python train.py --train_examples=77898 --crop_scale_min=1 --translate=0.06 --dropout=0.1
Rows from block 5 of a small image classifier, named by matrix and row number. Rows with one number belong to one neuron. Each number is 500 + 25 x the weight over its row's rms, rounded and kept within 0 to 999. All counts start at 0. Numbers have three digits each.
After each neuron's rows are labels from the 100 images, of 14976, where the neuron reaches its highest value: "responds to" is what is common among them; "peak at" is the part of the image that holds the peak. Only what is clearly more common there than usual is listed. The data: photos of plants, animals and fungi (iNaturalist).
# fc1: MLP up (model.blocks.5.mlp.fc1.weight, 1152x192), inputs 0-191
# fc2: MLP down (model.blocks.5.mlp.fc2.weight, 192x1152, transposed), outputs 0-191

fc1.243:495506498452490528504500521489555485522485506467516526573448530513527492494478501496477470536509481518459439497493494477496468525467485540535509492437504498504493516436522498507534466542497513515533499491474509498486480477521487534489489508479499505493493513459481516502536476505482457476469497508449496513504494491466450473492519473538512514499508494515490515519529498510531505497501500550522484453514498423514503493528535483509466491515486521465495486483491506456522514515497482530451530511487514525514490501475508501554533500531470524488546503482507483493525545468549479487
fc2.243:534514500494481472515482533538524531475499492500471496478537478493500535540467485530467526504513555510542507510544478497509520472498432509505465489534457466469499504535475525506512503450492521526485461497465537479463487475454490546517479541511478500517476478497523481476480526484516490506524461462520533493483498488490514514499499530496510487500483545492479503503515488466513488505486559484519487507510472470503440522486485506511514513527474508527513507564491536484452512496460520502502482498472478444478510484468497527505503495507500530502504565531512516540510452496555513501
responds to: phylum Arthropoda; class Insecta
peak at: top centre

fc1.766:517483502418509515472507489495491497532514494491502482498522489455515456516522465499473533508504502481500481497516516490520526471477510531445491567472482555452503501447524455523550525489471482506504469513504511530469478519496490519521480501499495515475494506517461456503512467485482479531492483526519530516464557518522515463496501511482507476523514521477480465509490515515518461501494485521494554471484494472484536562525539473534475495510475486498500492557509465504512501511509519542507501484517536466467513501501498475494504509524492463510564491491537514474534507507489523552
fc2.766:504478498509521539494515508514490509471504499478511505546493487499543514497491496501491477459499496480523466508469520506536484493501484493503485480558496472524465542536480512506432479497532503511520455527491461516490526476525509460553469546490487469484506487517478546461478525514509515462472468522499503463512512448521482543476501487538521543487504555522520520528500509509512540520541489471468489504543546484494479502481546517466522452493494518486458502476499498530524556502462483491492501489515455551492489513472486464471510459462508475498463518495479504482501494532525518502
responds to: class Insecta; phylum Arthropoda
peak at: top centre

fc1.593:504520498556541528526482472482544450510494517465467447502483516512546486502517527492464511511461522463493506482517485466508482516505534464554494503480475522440487468508501511481522500432489511514521523488511529527473462512495487508519529535503510531522512487492543482528490497510486507520496475508526527498521494471494493527528507519531502498478497446506515543475498488530524542468493484499506549492467461511483542487547475520532517502486496498514526400500481513507505523498516479485508519500477472471470520460442523521489486535516507490496489505482519549504514482518508499477
fc2.593:496497479432450526488487468516494520529495496472479558505461523515468495486534531480490514484512529492510482517476525460508483516517537565521487481570513497580477530504503561521505481547518477504487505453476483517465524492480487483490498477534464491501493481532504492467506466476505460502558486477473486483528527521523514479489531505482483522499463502523469474470496482517454457512524529477503513547527503507528500483498484500483520511488530476476505538539522490479502486503506502500488496499469474484525455529506527481528506522499436509527494506495480485517518516508494467479
responds to: order Lepidoptera
peak at: top centre

fc1.440:505516518504504503509524504516458481459553494524452427493500488481510449533512498506496502491536536519499514496455454502492509499485506515460484503509499543478484501479484538525512503490526459476537544526478524507515526461480476464549457484517530513519485492481517513486521476523491488478534524491489526470510517521470509534478470484467545481456472545526526547472545503454494520512487471496492485521541496444531515516508473482518489504474475496506518556508506517516504501509507523478477553512500511475472491500498504480473505464523464466511481526504471523533554477491464491495
fc2.440:535472503469477487498495536505508530527525494449527510476480478486464504495454478496533478519472488495488519504538494518559530532510462507548497516487513487477517477498473451461476482519478522515495493488489524491502518510505510546463522538504511492460475491504536497526519492509494486527487488495473471547470520468558529466469526486496523502521501470483503513481463493558530549511493501512546538453466517504472481473481541536520490490482511512525495491462519481484421510537496548492500477509462483477550467533521511510524459493493528477474490529498492496471481498497498518503
responds to: phylum Arthropoda; class Insecta; order Lepidoptera
peak at: centre; bottom right

fc1.172:492487496481515481467513467536481491506495496484457504504456550486508493515519515474511504553502537480500460527536535530496493495495464483525497476547490503514489546460445560507512507493486452516500459545519501524474485480499496504496493490477529516488552517508497481495510501447516518517470504489513504490497530505487539508487490476490529501526532490470500465524467499443514452543483478502459486491541487481502489493537510455560518474491519466506516455455496513487501509575502496528462526471508494452516494512534481514483499485546516555507519505494495510476489477523492474501
fc2.172:475528531480537531528471514539482475467472457489517516531524509476507459478469509517476518461513468498538474539488490492536510489491503467492475488478500506495497478487466447558480488501518518529472526482472542530529507516483487499484467504517542512520493485453478528495498508529444531468511495484481490497515487507497488465509464520520513498475461497489507505479554548548500483512566485512525485475526498452515518454469513511501492517483488543498481547508519474512499495453473537497541494499497483535538512497529525539479495461482532482456517533526488504532489524496465494492
responds to: order Passeriformes
peak at: top centre

fc1.272:501497514509494507533510513500535502436504568500502524528515522509494502504479491517492481548514508450482499492564534509505522498499474495462525520528479455506501467523516464532512507501534507483489487503505550471522500508504526514511488521533478498466472507496499511552495399486489544529482495494512510499502451478459514490481498496491488500494495501491452509494473500474492508543515483537533499460454557484481493467519479482496497506503491470468478514506442524505498462475474524520549543467518492467487492482498504506482498451486521493470522490509494492545517503466500552538
fc2.272:491469501468535529513505490509496442520491499488522488537520470493463508471484483524514506497493498471520521484537511481466499499498478507441525524513524500518490505487529448476516471536534467528479492535463516489524551498503503478494524518498515446498531545522503525519498503492463493510534553520461518526475543492476472519476505518526526524495513488464466470446531501432475519490522526482455507459544468506449510496545493508521496475503469532504505487490521476481466523510495473556476518501517466472507521537554479511501476502484527505475533471491485535495496518510487498478
responds to: order Anseriformes; family: Anatidae
peak at: bottom right

fc1.697:518485513457496474555507484503477478499518471433493517515464497478482517485536498521462541581531525493549493481492493491511479474514494533486463508487485520489492491496535473496505510537470521485489485478498534505514520497505532531507491512487504520451470520513495472507527488521502518517462523472499501466490519505504494489494513448501476457523517523483497471497526473495469479502486547475520505497465542511544528525455495502514483471464506499478512523563547488520560476526506548506529527441495531489477502470520539471509479497515504518516500496545524475462523451519487494494
fc2.697:460489459518490500499503521446524529516479479520504496517523472453492557506509523480488511434507482513459528533522529499495494505508486508525507478475475494485484499527488462507480499518521521516498507462493448499485488513487504469496506527475480483509536482534464534466508540512493501518501492482556452450532528488540490530542496500471496538481510549490481495471473527550521560515509491525482486531488507460538524515544488452499481491526463508522478480515487477515515514553484490485485523539564490500525473522479475456473528490504516500458494490502485496476479497466529507504
responds to: order Lepidoptera
peak at: top centre

fc1.634:519482445521467532488521479522543470476481496468487452504485545540540508500500527490528481483499493486529502505509508514519491522457462485506514510537514481533498500456550478516471537466528479521496480516490525480485581534464493492518468468492514472516493491487512494468515534474475464513501499481519519469520523459489542530511488493485488503530470459507492456472535523486461503507493529481525489470502497472512517464538547521505471456485471496527491504499447498478549454482488500508514439507498482505484519499466485492522482528503506514573503503506502484525506527518472504482
fc2.634:561478504503491505492497476469449532510507498505500495499450497491471488509522488520490525481497450500489469476513515521491528477478511560486483551441526525480510486546542522513509504537536505485520510504495479510496452522569484522483500520500501472464495520498514529478485470498509502479506478452531497498500496466503492510486500510500528481537515486477443532465458503505535530533489492546444497510499485462487488503504463504482498552577477458498490542508516549535473501555488513525489510472495453535484474494498495551480478507506489497492494473512498500490492511532522494497
responds to: phylum Arthropoda; class Insecta
peak at: top centre

fc1.333:514536516550552494503534521500523539490546501468504468504473461491480529496536505502518531512510503473501500480528512494496456471470488523505486471532510518480544528510516536501487525483479483498487536505510460547509472499514494452547484531495519482546506473506480531514536483470487482484447482496502503508480485497459488522457553501497471532485498493472466465498470476507501467462515480453533493501559538455461510516511493500492520541506545481506504460529486474489441483492519542477541510508514476539502476520499515498492498546502549494506498493494492497506522478502545466512
fc2.333:512514527519455490486469490503513456503480506499494472535512508503497496541461501499488507485539527508496494501472534487469490513547505474500515492518506515494487518498487495505455520491495475518537494487505489507541512535531494478489519477517472511484506473479487489448506554512503493542523560470480504517545518487512477437523548508491507483517537468523518482477512523471503547512445510507502528491475506493499489526499533474516498477470469469433481505458521488527514524502440470459511483468550516499500511484533503508505464535499468573441506512522469517527521491485466484542
responds to: phylum Chordata; class Aves; order Passeriformes
peak at: top centre

fc1.76:511515513499512525489533545519505508535512488456528470466548448500498550440515508495504468530496515447495491528515507490515525479492498509490489480441543522462503497486465521512537521529469506482455505529502485509475511539499516499531478459461489489510564452474516488518501477496498466507504517525487480492482462474504466483474527502515493506486512526484529475485501503542517535463500508477452486469433497491495488533477516472497509494515513532539491486485484513516493505499513535538516520494487513525482489461466509523472515489481550489563499486468552535529492493515529535487
fc2.76:472515526503459545503457501481507532496473501529520510491532486492559464495494520479498548474529509523496514492506564489466465504511490489469493555484491534540489492466541496492462477522543483518524470533471503529497514485506495462496526517495459506495496553487505480460513559481523501473491485517519525487522511522485505496470479502433539500457507522536466466496493495453506456494499549483489553506521519480495478501505491535496449481483522517494458502508538485544512499489468457468492528485510460524515506491527521485517480447509473498485506515492481485491509520487525480529
responds to: class Insecta; phylum Arthropoda
peak at: top centre; top right

fc1.512:508507523527513525485512555476518493510494466532492540502480527500515498512516486520515481489463515543491475468527503492478502468532515525484466458522504491506487506518505511478479495512491493499536481519509495474480483511491525513525471487481505506498509503476543504477534494449514537467523501486531505444510519511531514428461488501501526455471559448514474475531492516501497513493487491542556487480505530487494498451515464505526481517492514527490544511512467468513510422541458504507549464521482526530496491502522516528477501474472489499419470472509514504468501482508466496527
fc2.512:474472521526491465501558512506497534524496487503469504517493481516497468467538485518475524502515495489484565496483467545485446503510496492503466501509501496503523473501524523499487478505455499486454564535506523509523514525488456481485509461496491501506456533455489460528467508488515472520520502538477518483503492551474545509477504481488511501507542504479502540523455519473489501547481485475521517523445491467440503513503495502538524454492515529471507499459507464480480501497526542489482529540513548532510520531469503487533517498520469498551519468487467496472487504504511492526
responds to: kingdom Plantae; phylum Tracheophyta; class Magnoliopsida
peak at: bottom right

fc1.417:550490530506517492491529490492517522486488467476498478485523505453524565492501480499485503499561511485512478491527483468498480518487503510465543487496535473464484480464514477509503470473477489503476516516496476516507522481422525505503523487505506501479525503468553449519517504562467466539529514504525471511507519501525475515517479509510545505502455563534482462503503518512498479500493494535539471510519471520492529508531525518515451491490500501487501517484529476551464531479523464520531525508504515472467476481496500482478482496480497552504472507491508527466527542469492490437
fc2.417:514472493521479515460509532517486506514512541493504531510503496520507519508507502492484474552436485503464514481549501510470475472497501497484469477537487491501525471538549538465529500486491528491519528512510533494525483502515512480491457481502507520514493495512431555460506511500548530494486491495490487513528504525435478495482521532556455504491518492485463482514485520466526463505541503439516493514468492518512464475516465458499528519491499489489470517557477507487528490502453522487498506484523450519517567480492481494561483495499455479475541496513486497503502513497499483488
responds to: class Insecta; phylum Arthropoda
peak at: top centre; bottom right

fc1.203:462513499514486540490535508466457496498527470483463491511512484504508484502518514475463518493519503521512503513480474505517477475477486527485489487523465522471460508509481515491482498523526506514540509546517543511496511512512450530498492491506530532495478525482524527463545437483477518470520499491484497476527501514464565557503502525523479501476470552482491524457470488509531501538488510470469496502420514480483481517491532492493516532480457524483510521486478497484524535514492545492527489516484487525510446512475489502489544448537468466498540497502494494490548472545504527468
fc2.203:516515553483486502509507513493544529497506511473509498526504512500488513495456513486503514501421535480462473490518544536497539501529465518509523495467521485484527496480544450517515483468476512500486507464493483469494498463451482487479491516462530488540485516491528509465476561561511478492501473510483497522517520575504477497487489457472514486515495505514508521512509492539468553463535477489517467470528532487468526466515538520523471509508485491516485486489513506495450468490501488494484509503464497495497504541530557491503487521508517448489463529512518520515492522550470480481
responds to: order Passeriformes
peak at: bottom right

fc1.258:474483478541458499506517500522512461457540511498506472530538455510484512504536502482502490475496487505460476472525503515513521538457533488488494499522507489539520502492478531511484468483507537536470495501495504499495535469489500527513487446493488494472523529536464519450478510532519474518537467498509563482491546466534494512513474482525543441529472546493454512510454545509508473545521529487518485491493485497519508484512522482486462527556482499481500477523429486505508480508502502482486497495517494535510516475472532501532460529543508490527481461497508483531517495493472484513
fc2.258:540526527472510503524531455499535497490460510481495509493501517512545561505495484474443497495505482512503513495500499545544505502470518533537470467533515487479495518545488454465490505516468497496469486497528507485504493527487505482475512510520496499493545548432509444501486528497525508489510501475488506463484490549424523537470482527553503481530500479472461549503477491518525484478483480505508499525525501522467492520475512527479512500510519475510461527499484495495480545506488492540498484505519465473531512463527506520474472487568518490509466498480511517537523518477477470474
responds to: phylum Arthropoda; class Insecta; order Hymenoptera; family: Apidae
peak at: top centre

fc1.265:501518480507532530491486501459514500515515542506503540491506496499498520497509494502484499534482501469464491508475501507511489507492477509509489482525581499547521505431479511514480506482492522550497527474495506526523526499522477528505488546490480478512507494502516503429540519480497531520518490528474513522504495472524484516513498480520514503501503516470441495540515513504513480514487511469476498541518554486470454517510549463512477475537528500487463464472513511486495478536511471494473523482485492531510507493489556517506532513475492478553466464480514476527462496497408550467
fc2.265:509487496497464491492512513491481495535499445452488447524498455521505534494547515510500502518526529511485482464486469524491479530457474548479503533490505511494522539520471528511443505478492468504526511507465484506486483500493533548499512509486539535494499479511472481523499458507531452476496477507498504480482473572500519514442531503437512494510475512519524479446510504515493555489525507527500489483493447503502496444499490486501482478497505436504514504510494498502484469530504517509514535491526480531512513498454528488475510496530518544502509511484483488528533558484530501547
responds to: class Aves; order Passeriformes
peak at: top centre

fc1.64:518471489529459470503515513490484529549489491475457528522528496513470483539514577475454519467516500490520434493506489466511515496501490487483527475452534486473491512497532485477535509512534520469456511530474509498522522524527540490522496491542437534506505484519489516530482481506490498488500523508521540526519467556504480552506505456525499513483491462530468493495502507491461482502512509486458511460476513468507514493445489485502508485512512501547460521509496528510546515504469530490512549472545505447483478487474531504469531483495496474503494493490488505508479519485490544497
fc2.64:450497519530523565508505474527512488442492487505491464463494545481503509487496479520527511528493431499454534516488495508473489522525521503502501499489514488478523451489479507505473460499531518481561515512522509512545557503521494488502505461489513523501499503481517514474522505495524511474486529485567529471480533488507514486510456569490497495491545511466515485482512482518481520493505505534493527511482477508501494514490518519505499523449516521512528529522493508525495481474489478477462496479467476461467520498468462516523522514531556493466524510487485513497500426480500440490
responds to: order Anseriformes; family: Anatidae
peak at: centre; top centre

fc1.366:532476519487516520525549485518481512468458484513519522460497539477471490481461479464522493505505522506508482492492506482476483519496518505507455459497503484438459511494422468540498519513524538514499502509508473506507493520445520524519497471530508517526463481526497513538514473502503466507491538527477506479472531540512503508488509495530455520479508517492431519487495523541475484478523486560529511469480507508495466513483524533528434468506523489546501502526551475522502525457474518483478509508487523502488515501501503481497518456556484479534478488502495506487465517522486533473
fc2.366:478438520501482463532487463525461483527511506527527468511526478472468572523477514480545456532512494504514525472502515494541518516526507441485494508495517504521477480537502459502468478447499510471476459495528471496542444493504481514510500547512495478477509503505474511484525524485460478466497461476501545456502486492484494467475501498495507479474549507488515530511506520551494479481534486494485541499503510537564533498520539499522501508488465544507518481507457528477496514496481517542517492473546482499483487531509499482509522537464496506511488493500470484500545475513498511510
responds to: class Insecta; phylum Arthropoda
peak at: bottom right

fc1.472:485523503497443537497503514484543456498493483513495465537528491488518480492474505493476454516517513464505479502527528473515504545520495499547518481488525530471469516498476484429487488506514538483533481500526525529494472426499554492486546556527491486490515496475502537542521518524497517497529478490482477467500497497466522490515470502483530540513529497488538542488505545523529550499502464467494530501499484495501504515480485501525498477470469501511517502476487539475493549464464497488476535511492506481540504483457476506508482522504477533542538460477496523521517496503460511458
fc2.472:492508523503461470500525467478453524521462549506530464483437548490539482490551501464501565528518529514504512504488509506517521486486517508502462487550478447546529504496460526552521490526481454499490552524473467522515542504467510502521536452499492502488514466506517490478512480512521516500539497547513540529519518523514463462478483466502519536491501476519471501494490516505506479480460516479527509486504488493522435456512511507453505508497507490499503483524525473486533492481484486472504470517488483508453479522547466507507465493503492459523511493499492514522485510513492511489
responds to: phylum Arthropoda; class Insecta; order Diptera; family: Syrphidae
peak at: top centre; top right

fc1.302:540461522510499515522521474512490502517478546454497481491459497453518485524485504490481514452509495502515526507519437490550461519529525491524474478507549433495494521423489503526492539513481521470477518527496501512493461495518516520513539488518475497444499433508510517516501511473516525484479447523485506506489530505474549483544490539553491521470459491472465480507493470513486493494495481530509473511504508493544476540480506518505499485516516504475500469459501517523487537504478544468505530508485486503509518507458534474489510468510514506493520506534533464495501543513502517504
fc2.302:487507529521469452482475475528532501444499494515492483509502482473523525507523488481521487543535497471480519503466541486481526517481504464491466557550516528473509504542476522468474500451519508469510478502487518529554483495487476498513493468493513501474505523462479469497485499462520426460496501526509528472494465535522482523499509536549481503479520458536489525535528509501498484529480517499518482555494477529508513481518559528519472479514469490528509469515513521527525467471524522489525506510497519475497512504504511473484477472502483507543500494445509483497473495431492504530
responds to: order Lepidoptera
peak at: bottom right

fc1.100:488465473562505536510484480527453474497484514498517482520520476521489490487513485489498501503520471481506500489512439533489477518498501503467498491502472457522469524488503517501515523496492477480534484438523480549529491517477491457485474563515478490474539488474503473567517504494467531513515493480488544458536489486483515478537450490541482494506516512519535490540532531525472490466504467472521512557499481485507458528498513496538477498524557512535498474433529545506525504484486518506521535485496500483541493536510497510508508464485501477514499491535493513509470529475468507508
fc2.100:474490486469544500439484459506495492460502483495545515477515499521491493485490503530532491468478549488513503473511461500470495481509521508500496505464497478503529493545528488475459484529507495518500476498479498491482490467523529515494536494557559535511526506499466485486465492460537466493528516504540498477516506533486538480480520482536450549496504486442497511512479471483547471510473518531498524458507505470462493503492571494499480497467513474478518495496508486486511526506525485499494509508463526534484513482532491502508504509503541547498503436462474508516501528536508568474
responds to: order Passeriformes
peak at: top centre

fc1.322:509495503513440484515469482515500504464477488544519424469488555490529469473531511510492513502491456486501492521479481507526451472501525507514543467508492483559499526546480506472516510497474524511486483510497534525512511554502540491463513477503503482521458466497466499515509465484520525568530506520546547498513458489461510503503498516494518522515489486466477481487451521498482508473544479512523486478478462483503503511541459502505465478526528479500525467522507520526499487482479493556500499477460468501488529510505486494468482537497505539556499472489525496506505531523527483505
fc2.322:515505509511514444491509487515511523481495439510503504521509472500504512486484541473490527481479504517514501527476481486526447534443497506509492510485526474505475440528482537512515518511429469496481509509529510539505522503449526527488491495538452509478537514536518514511479491466505471443520483523502480522489532511482482506500501500496516569429511496492476540509532525525531445502487505488546477503478506563498497513487478508478494523510519454496514520482506469461505492493478493521489513512482539456482515504488539534533486443466507493529507510488505502467525526510483487535
responds to: class Insecta; phylum Arthropoda; order Diptera
peak at: centre

fc1.516:495474518421492505484499456460503550483514499531500520528508503538503491513491529505468532493502540481528513527513482487484521535475514509491496497515526488499515446467493503491487502529512475548495496491513523495507504465486497525506490469529474530520498489444513523477519489516492511554518521505505542507559486550482455526513505494458519490478459528497466491503535492508483461503454470531505506487530493506493510466529514509523493527491517408462479505483484513464518543512488490529466511521463518514499476486477486484516481540515505499513458493454493476487521548461452490471
fc2.516:515491498465504513518507543508477503500487465463501496441469489498565496471506468511541527537547497479460506477480519527476481446477474531524484505518488538501521522516506503502472495480486482467487512499493466493470534525480462521517483519485522490469507511532505474546496480475486504470518478493496519480512495505513535495476468537476478462530495494471533484479500500529479525506534521467518477496497459481520505499522449515502509474527522474504478549516491519541495532517553516487531444492474488480494559532502571507494519473477489513518509480561464531486490460515508496536
responds to: class Aves; order Passeriformes
peak at: top centre

fc1.644:520520473489475481513508516496456535506505505478446508558554467487483489484537523513488502495460531520516541463517521503481493513496432472421485516509522526505485522458520532513523501503486489512534494542471496519486464553452510520500488500523498509491510506527470493506508506520492464515507520500475482527441461486493496487509492505473476513463503520475460483498456490515502500521535474433506465529484500561502454493518529454503515505481520519472470499481519523494514465502513483575532521490494506510524530493516505510471503502528508545509515500527513457496480491511515494502
fc2.644:541511503503500536436520489485514551500491506500490560504513548434500466483469516520504489467508520495473493521479494510521534492502533502509523472479505524472490489491499488518523457504497547484512482532515507480505492513448494482502491499488538513534523480461527540472474495463465526539487496431476518455511495503516484543493472504526515524510479511483455518465477518501537515489479539505483480489492509509434508492510543576501512491518530498471505483504510487496468495499465503485519493467560523505526474525500488532515456480470537506487516499455479484525522493528496476470
responds to: phylum Chordata; class Aves; order Passeriformes
peak at: centre

fc1.734:503486539455502514512504465506512535493520466495513519516537502498483477531503496502507499515500506514537483495530522562512480500499493503506509495509491444508450466541477492493481506469485471544491479492457479533504519495520547473539513491502509511486504487493481539524493527484509444524467440516529525475526481520460532476529417465514517493486482484495498493574494495504455503491508469432498508508524481497506549475547530492490501499502482508511479471509503478500556496496520520485506455512497534525522528501540537489535488513492514533498471515490458492462470498465487525518
fc2.734:523495514474536534521504534463524464485477496522525547459529496506514507483530491476452523474526505512453483479516469472485524457516500468500519478483506529458441498465490506522490489523468494528517451507508536497533493569482510526472482470500517449511541527491499500513512481500495508501517528477474469431498501502481487482480514490489495547480508541450514527484469495457547481473493518528480530510481460485506483509519525482508504504476498528528516480483511505482481491492537492537495529511484484556457485506490531501495498542505541507516530493488502559486549534511485477508
responds to: class Aves
peak at: bottom right

fc1.259:521482508536496474517514502512546522542520507509522479426475522491498443502518481488507524517458494512513454520490512470517492542558528514478555548482497446488473517497488497474476461500488530525491487521492531515462454514545499480514539495479455525512526503488436497491508502504512527494513458482481506499506527503472481516471470502497490502455488474491442482497488514512479480495515495500534503533474488517452560493500539490520508549481510540515518475558487516481499509493510487497512461512499522488498511485521544467491519539499558507535494466522512511480505494503487515476
fc2.259:506507501475497491478495511493490483484517504496429539466508486483518492565449465505474535489500516473496510470500464531512481545464515504524498523564483561523524523515488519480493522549512486502475502482501506504503513499475505506464499472507512508505483479467485514528461505492508435462493515498525518502468515550504505563497508513494534508468516494508578508502511450490497511518461500487520507502513506498461478519487531500515508478479480505470487520460495463506449524489493509497528544489489488517501518563505482515475487508473465498532472491534495459535518517482519432535
responds to: kingdom Plantae; phylum Tracheophyta; class Magnoliopsida
peak at: bottom right

fc1.248:485455496533493483474505487495506501489498503486530515486530501505485535512468504483475496453509507482487494525435499495513475500503540527501542497490484495477508542472502449488503547480436521505515520472498493520484472511510511520564527513519445502578474512514529529488517495490487499552486482507508493443502509502492483513519499498474478505458478489539526513446518514481494516507528457485461530492532501498495491482496485492534526554471525514493525519466522495495540464544487516500545494517509524453510465494533477547489485503475486481510518501483489528432479507497493560504
fc2.248:507503516470487513521480527522506462515506486484493454509505556426477453496515511475464568493516525483487513514474476498513507463482492478515473523526499521490487485530473568503457506503516522489509481483514552467508508484485450510494535486509510509536490532487480440508521527513528498463517484506523536527506471509544534459481501477488508536496525497465502474540472495518549502495454468489490510505528560533517488513472514520512475510466515490504465483522492512553466508473498473498479497505527522511526474498528515531488511488503452481489528510510467505479513484437530500479
responds to: phylum Arthropoda
peak at: bottom right

fc1.409:523480510505467564514472562506489492497515473504492503479514460504539456508503536499501469460468469526502529470523454528505477510487461515476475550520511443491532508506505536534500505516483493527528470515509466533469462514495533539500537528468485570539493501528497522535455473513484534514484435501503552505540482509500480529474484541498481526524484538522490496513480504489501470494460474501487500501503464517499468512513497490490489501486487475462529505508476517553490485469487493534518515525511511526472503517524484469442473501494487460474491467478501508497502530510486499485
fc2.409:496508472487493487513485460512492546516462525459506559549505512494500465506490514533509486502554545487508489491465565494548503510492490475497526460500478484486465524484470464480511475523508506451492520475555510547488538520479497504483467499489516481502512501507508513476500498459480474530503507515532457458496508531521524470474483485484499526531549488497508504449535473505534515506538489495542519510506515498559481488455511533527542525507516496506451472474486512510519470500516457473503513523513521484456534458502509473467508500548513510506477455485487503502485451484521503505
responds to: phylum Chordata; class Aves
peak at: bottom right; top centre

fc1.216:525512491539501467478521495515484486457517535508501510479468496470528505478454526479493489515484547469554475492563529499508510481528531520484525563536475508486479497531511449505491489522451510481502522501484496516523502497529505480539505511513541486492527524531495482523488450493482505506492497498531498512515451496478523456507502526457471482480495504489451519515462499474461530541527506540549449504502516481499469456527498495496481568484487481487436489535522483506527475495473495550497495467489490506476479505503530539514537508520516511486526475478485486531484490504453485496
fc2.216:466466485491557480518513500487479482576501526530475490518559513507511488487517481548484491507523478484479518447466532493500495509537486525467501512494490524486527514483482476507533508516523474544500474471510476513522517525499508529491558494514491489514492502535477523526548530477463497460513531471480528496485481502462533504455502507528502502509497494507525493502519519457524494488484531469440458464477484535462542496534515477527466501499486479507506464473470468543446511479483521493531513503520475493494537546483475481492481493476488461485538491489463532541508520477493470512
responds to: phylum Chordata; class Aves; order Anseriformes; family: Anatidae
peak at: top centre

fc1.343:479489502534518469472491502475462466511497509514491493525519503504527528477565511524500535518498484509477545513471472459545523471494501492516524526486503490517517515473471504488508534530503513494533537507493513504505497521480504551509490548494513494471526496475460478494512446506464472462450583496504514493545529513507476497458464486473441474510462518501509504495535443541465499523455512497509504476482512487494489522485497475533463509510527494498470478498499559519490434525478519512475531496506527475533497513477477496476495491506475532496528526512538475508484518518464463497
fc2.343:493411500487499521529496487499519450546504533441463481473498510528475488504509456534513514465475490464483502529479552561491487472471528461522493462498491484487482495503489502522512440542470486497513490474497499485518489457466478477493495520524483492553559482514488538515487510499528518507527474506519500493506530510483479504550456485514497559509498525499488504452512528483492491479525469532483511502493569545561520505536493507533518511502508540495501515479520502470482518471498510510483522500498491513503486485498507488496509504502518431513486492473476531492488529495505512471
responds to: order Anseriformes; family: Anatidae
peak at: centre; bottom centre

fc1.10:520487520504519505544478514517534530469500550522467503523519497483474465487513491465478491487485467523481469491504522482503501498538537549456509526445513485477465486558514486472525518473509497529464482480500467506511529476513509507558489468450538513494475504463520554493472481520495469507537504525453477476514482484478525520487525526490475489511439525419501480481486499501525478526487485502506527503459477486475520493454481524476455512478526510497523502510540488518522494513511539482495515490558518522458541536495521489476491494499506491489504463524498493520528498462520523496
fc2.10:452467507501537467468513484494516459519521506492515517502484498482487515525510474538462497531492484513503488513531515500484516510479520460532430492503514507538496530433491468504472488516506465551534485504531500518456516490491476531496524527545493491535501542511461486518548522494501509502466500490533473471456496545526505500518518444526504514516535515532489518475503498546447514471521479510540485492459511508489483514464509477481496482456450475470527520500478543451511523502481492456525465482502512521507500474512470492477508511509543496470528495516538483465498537508530489505
responds to: phylum Chordata; class Aves
peak at: bottom right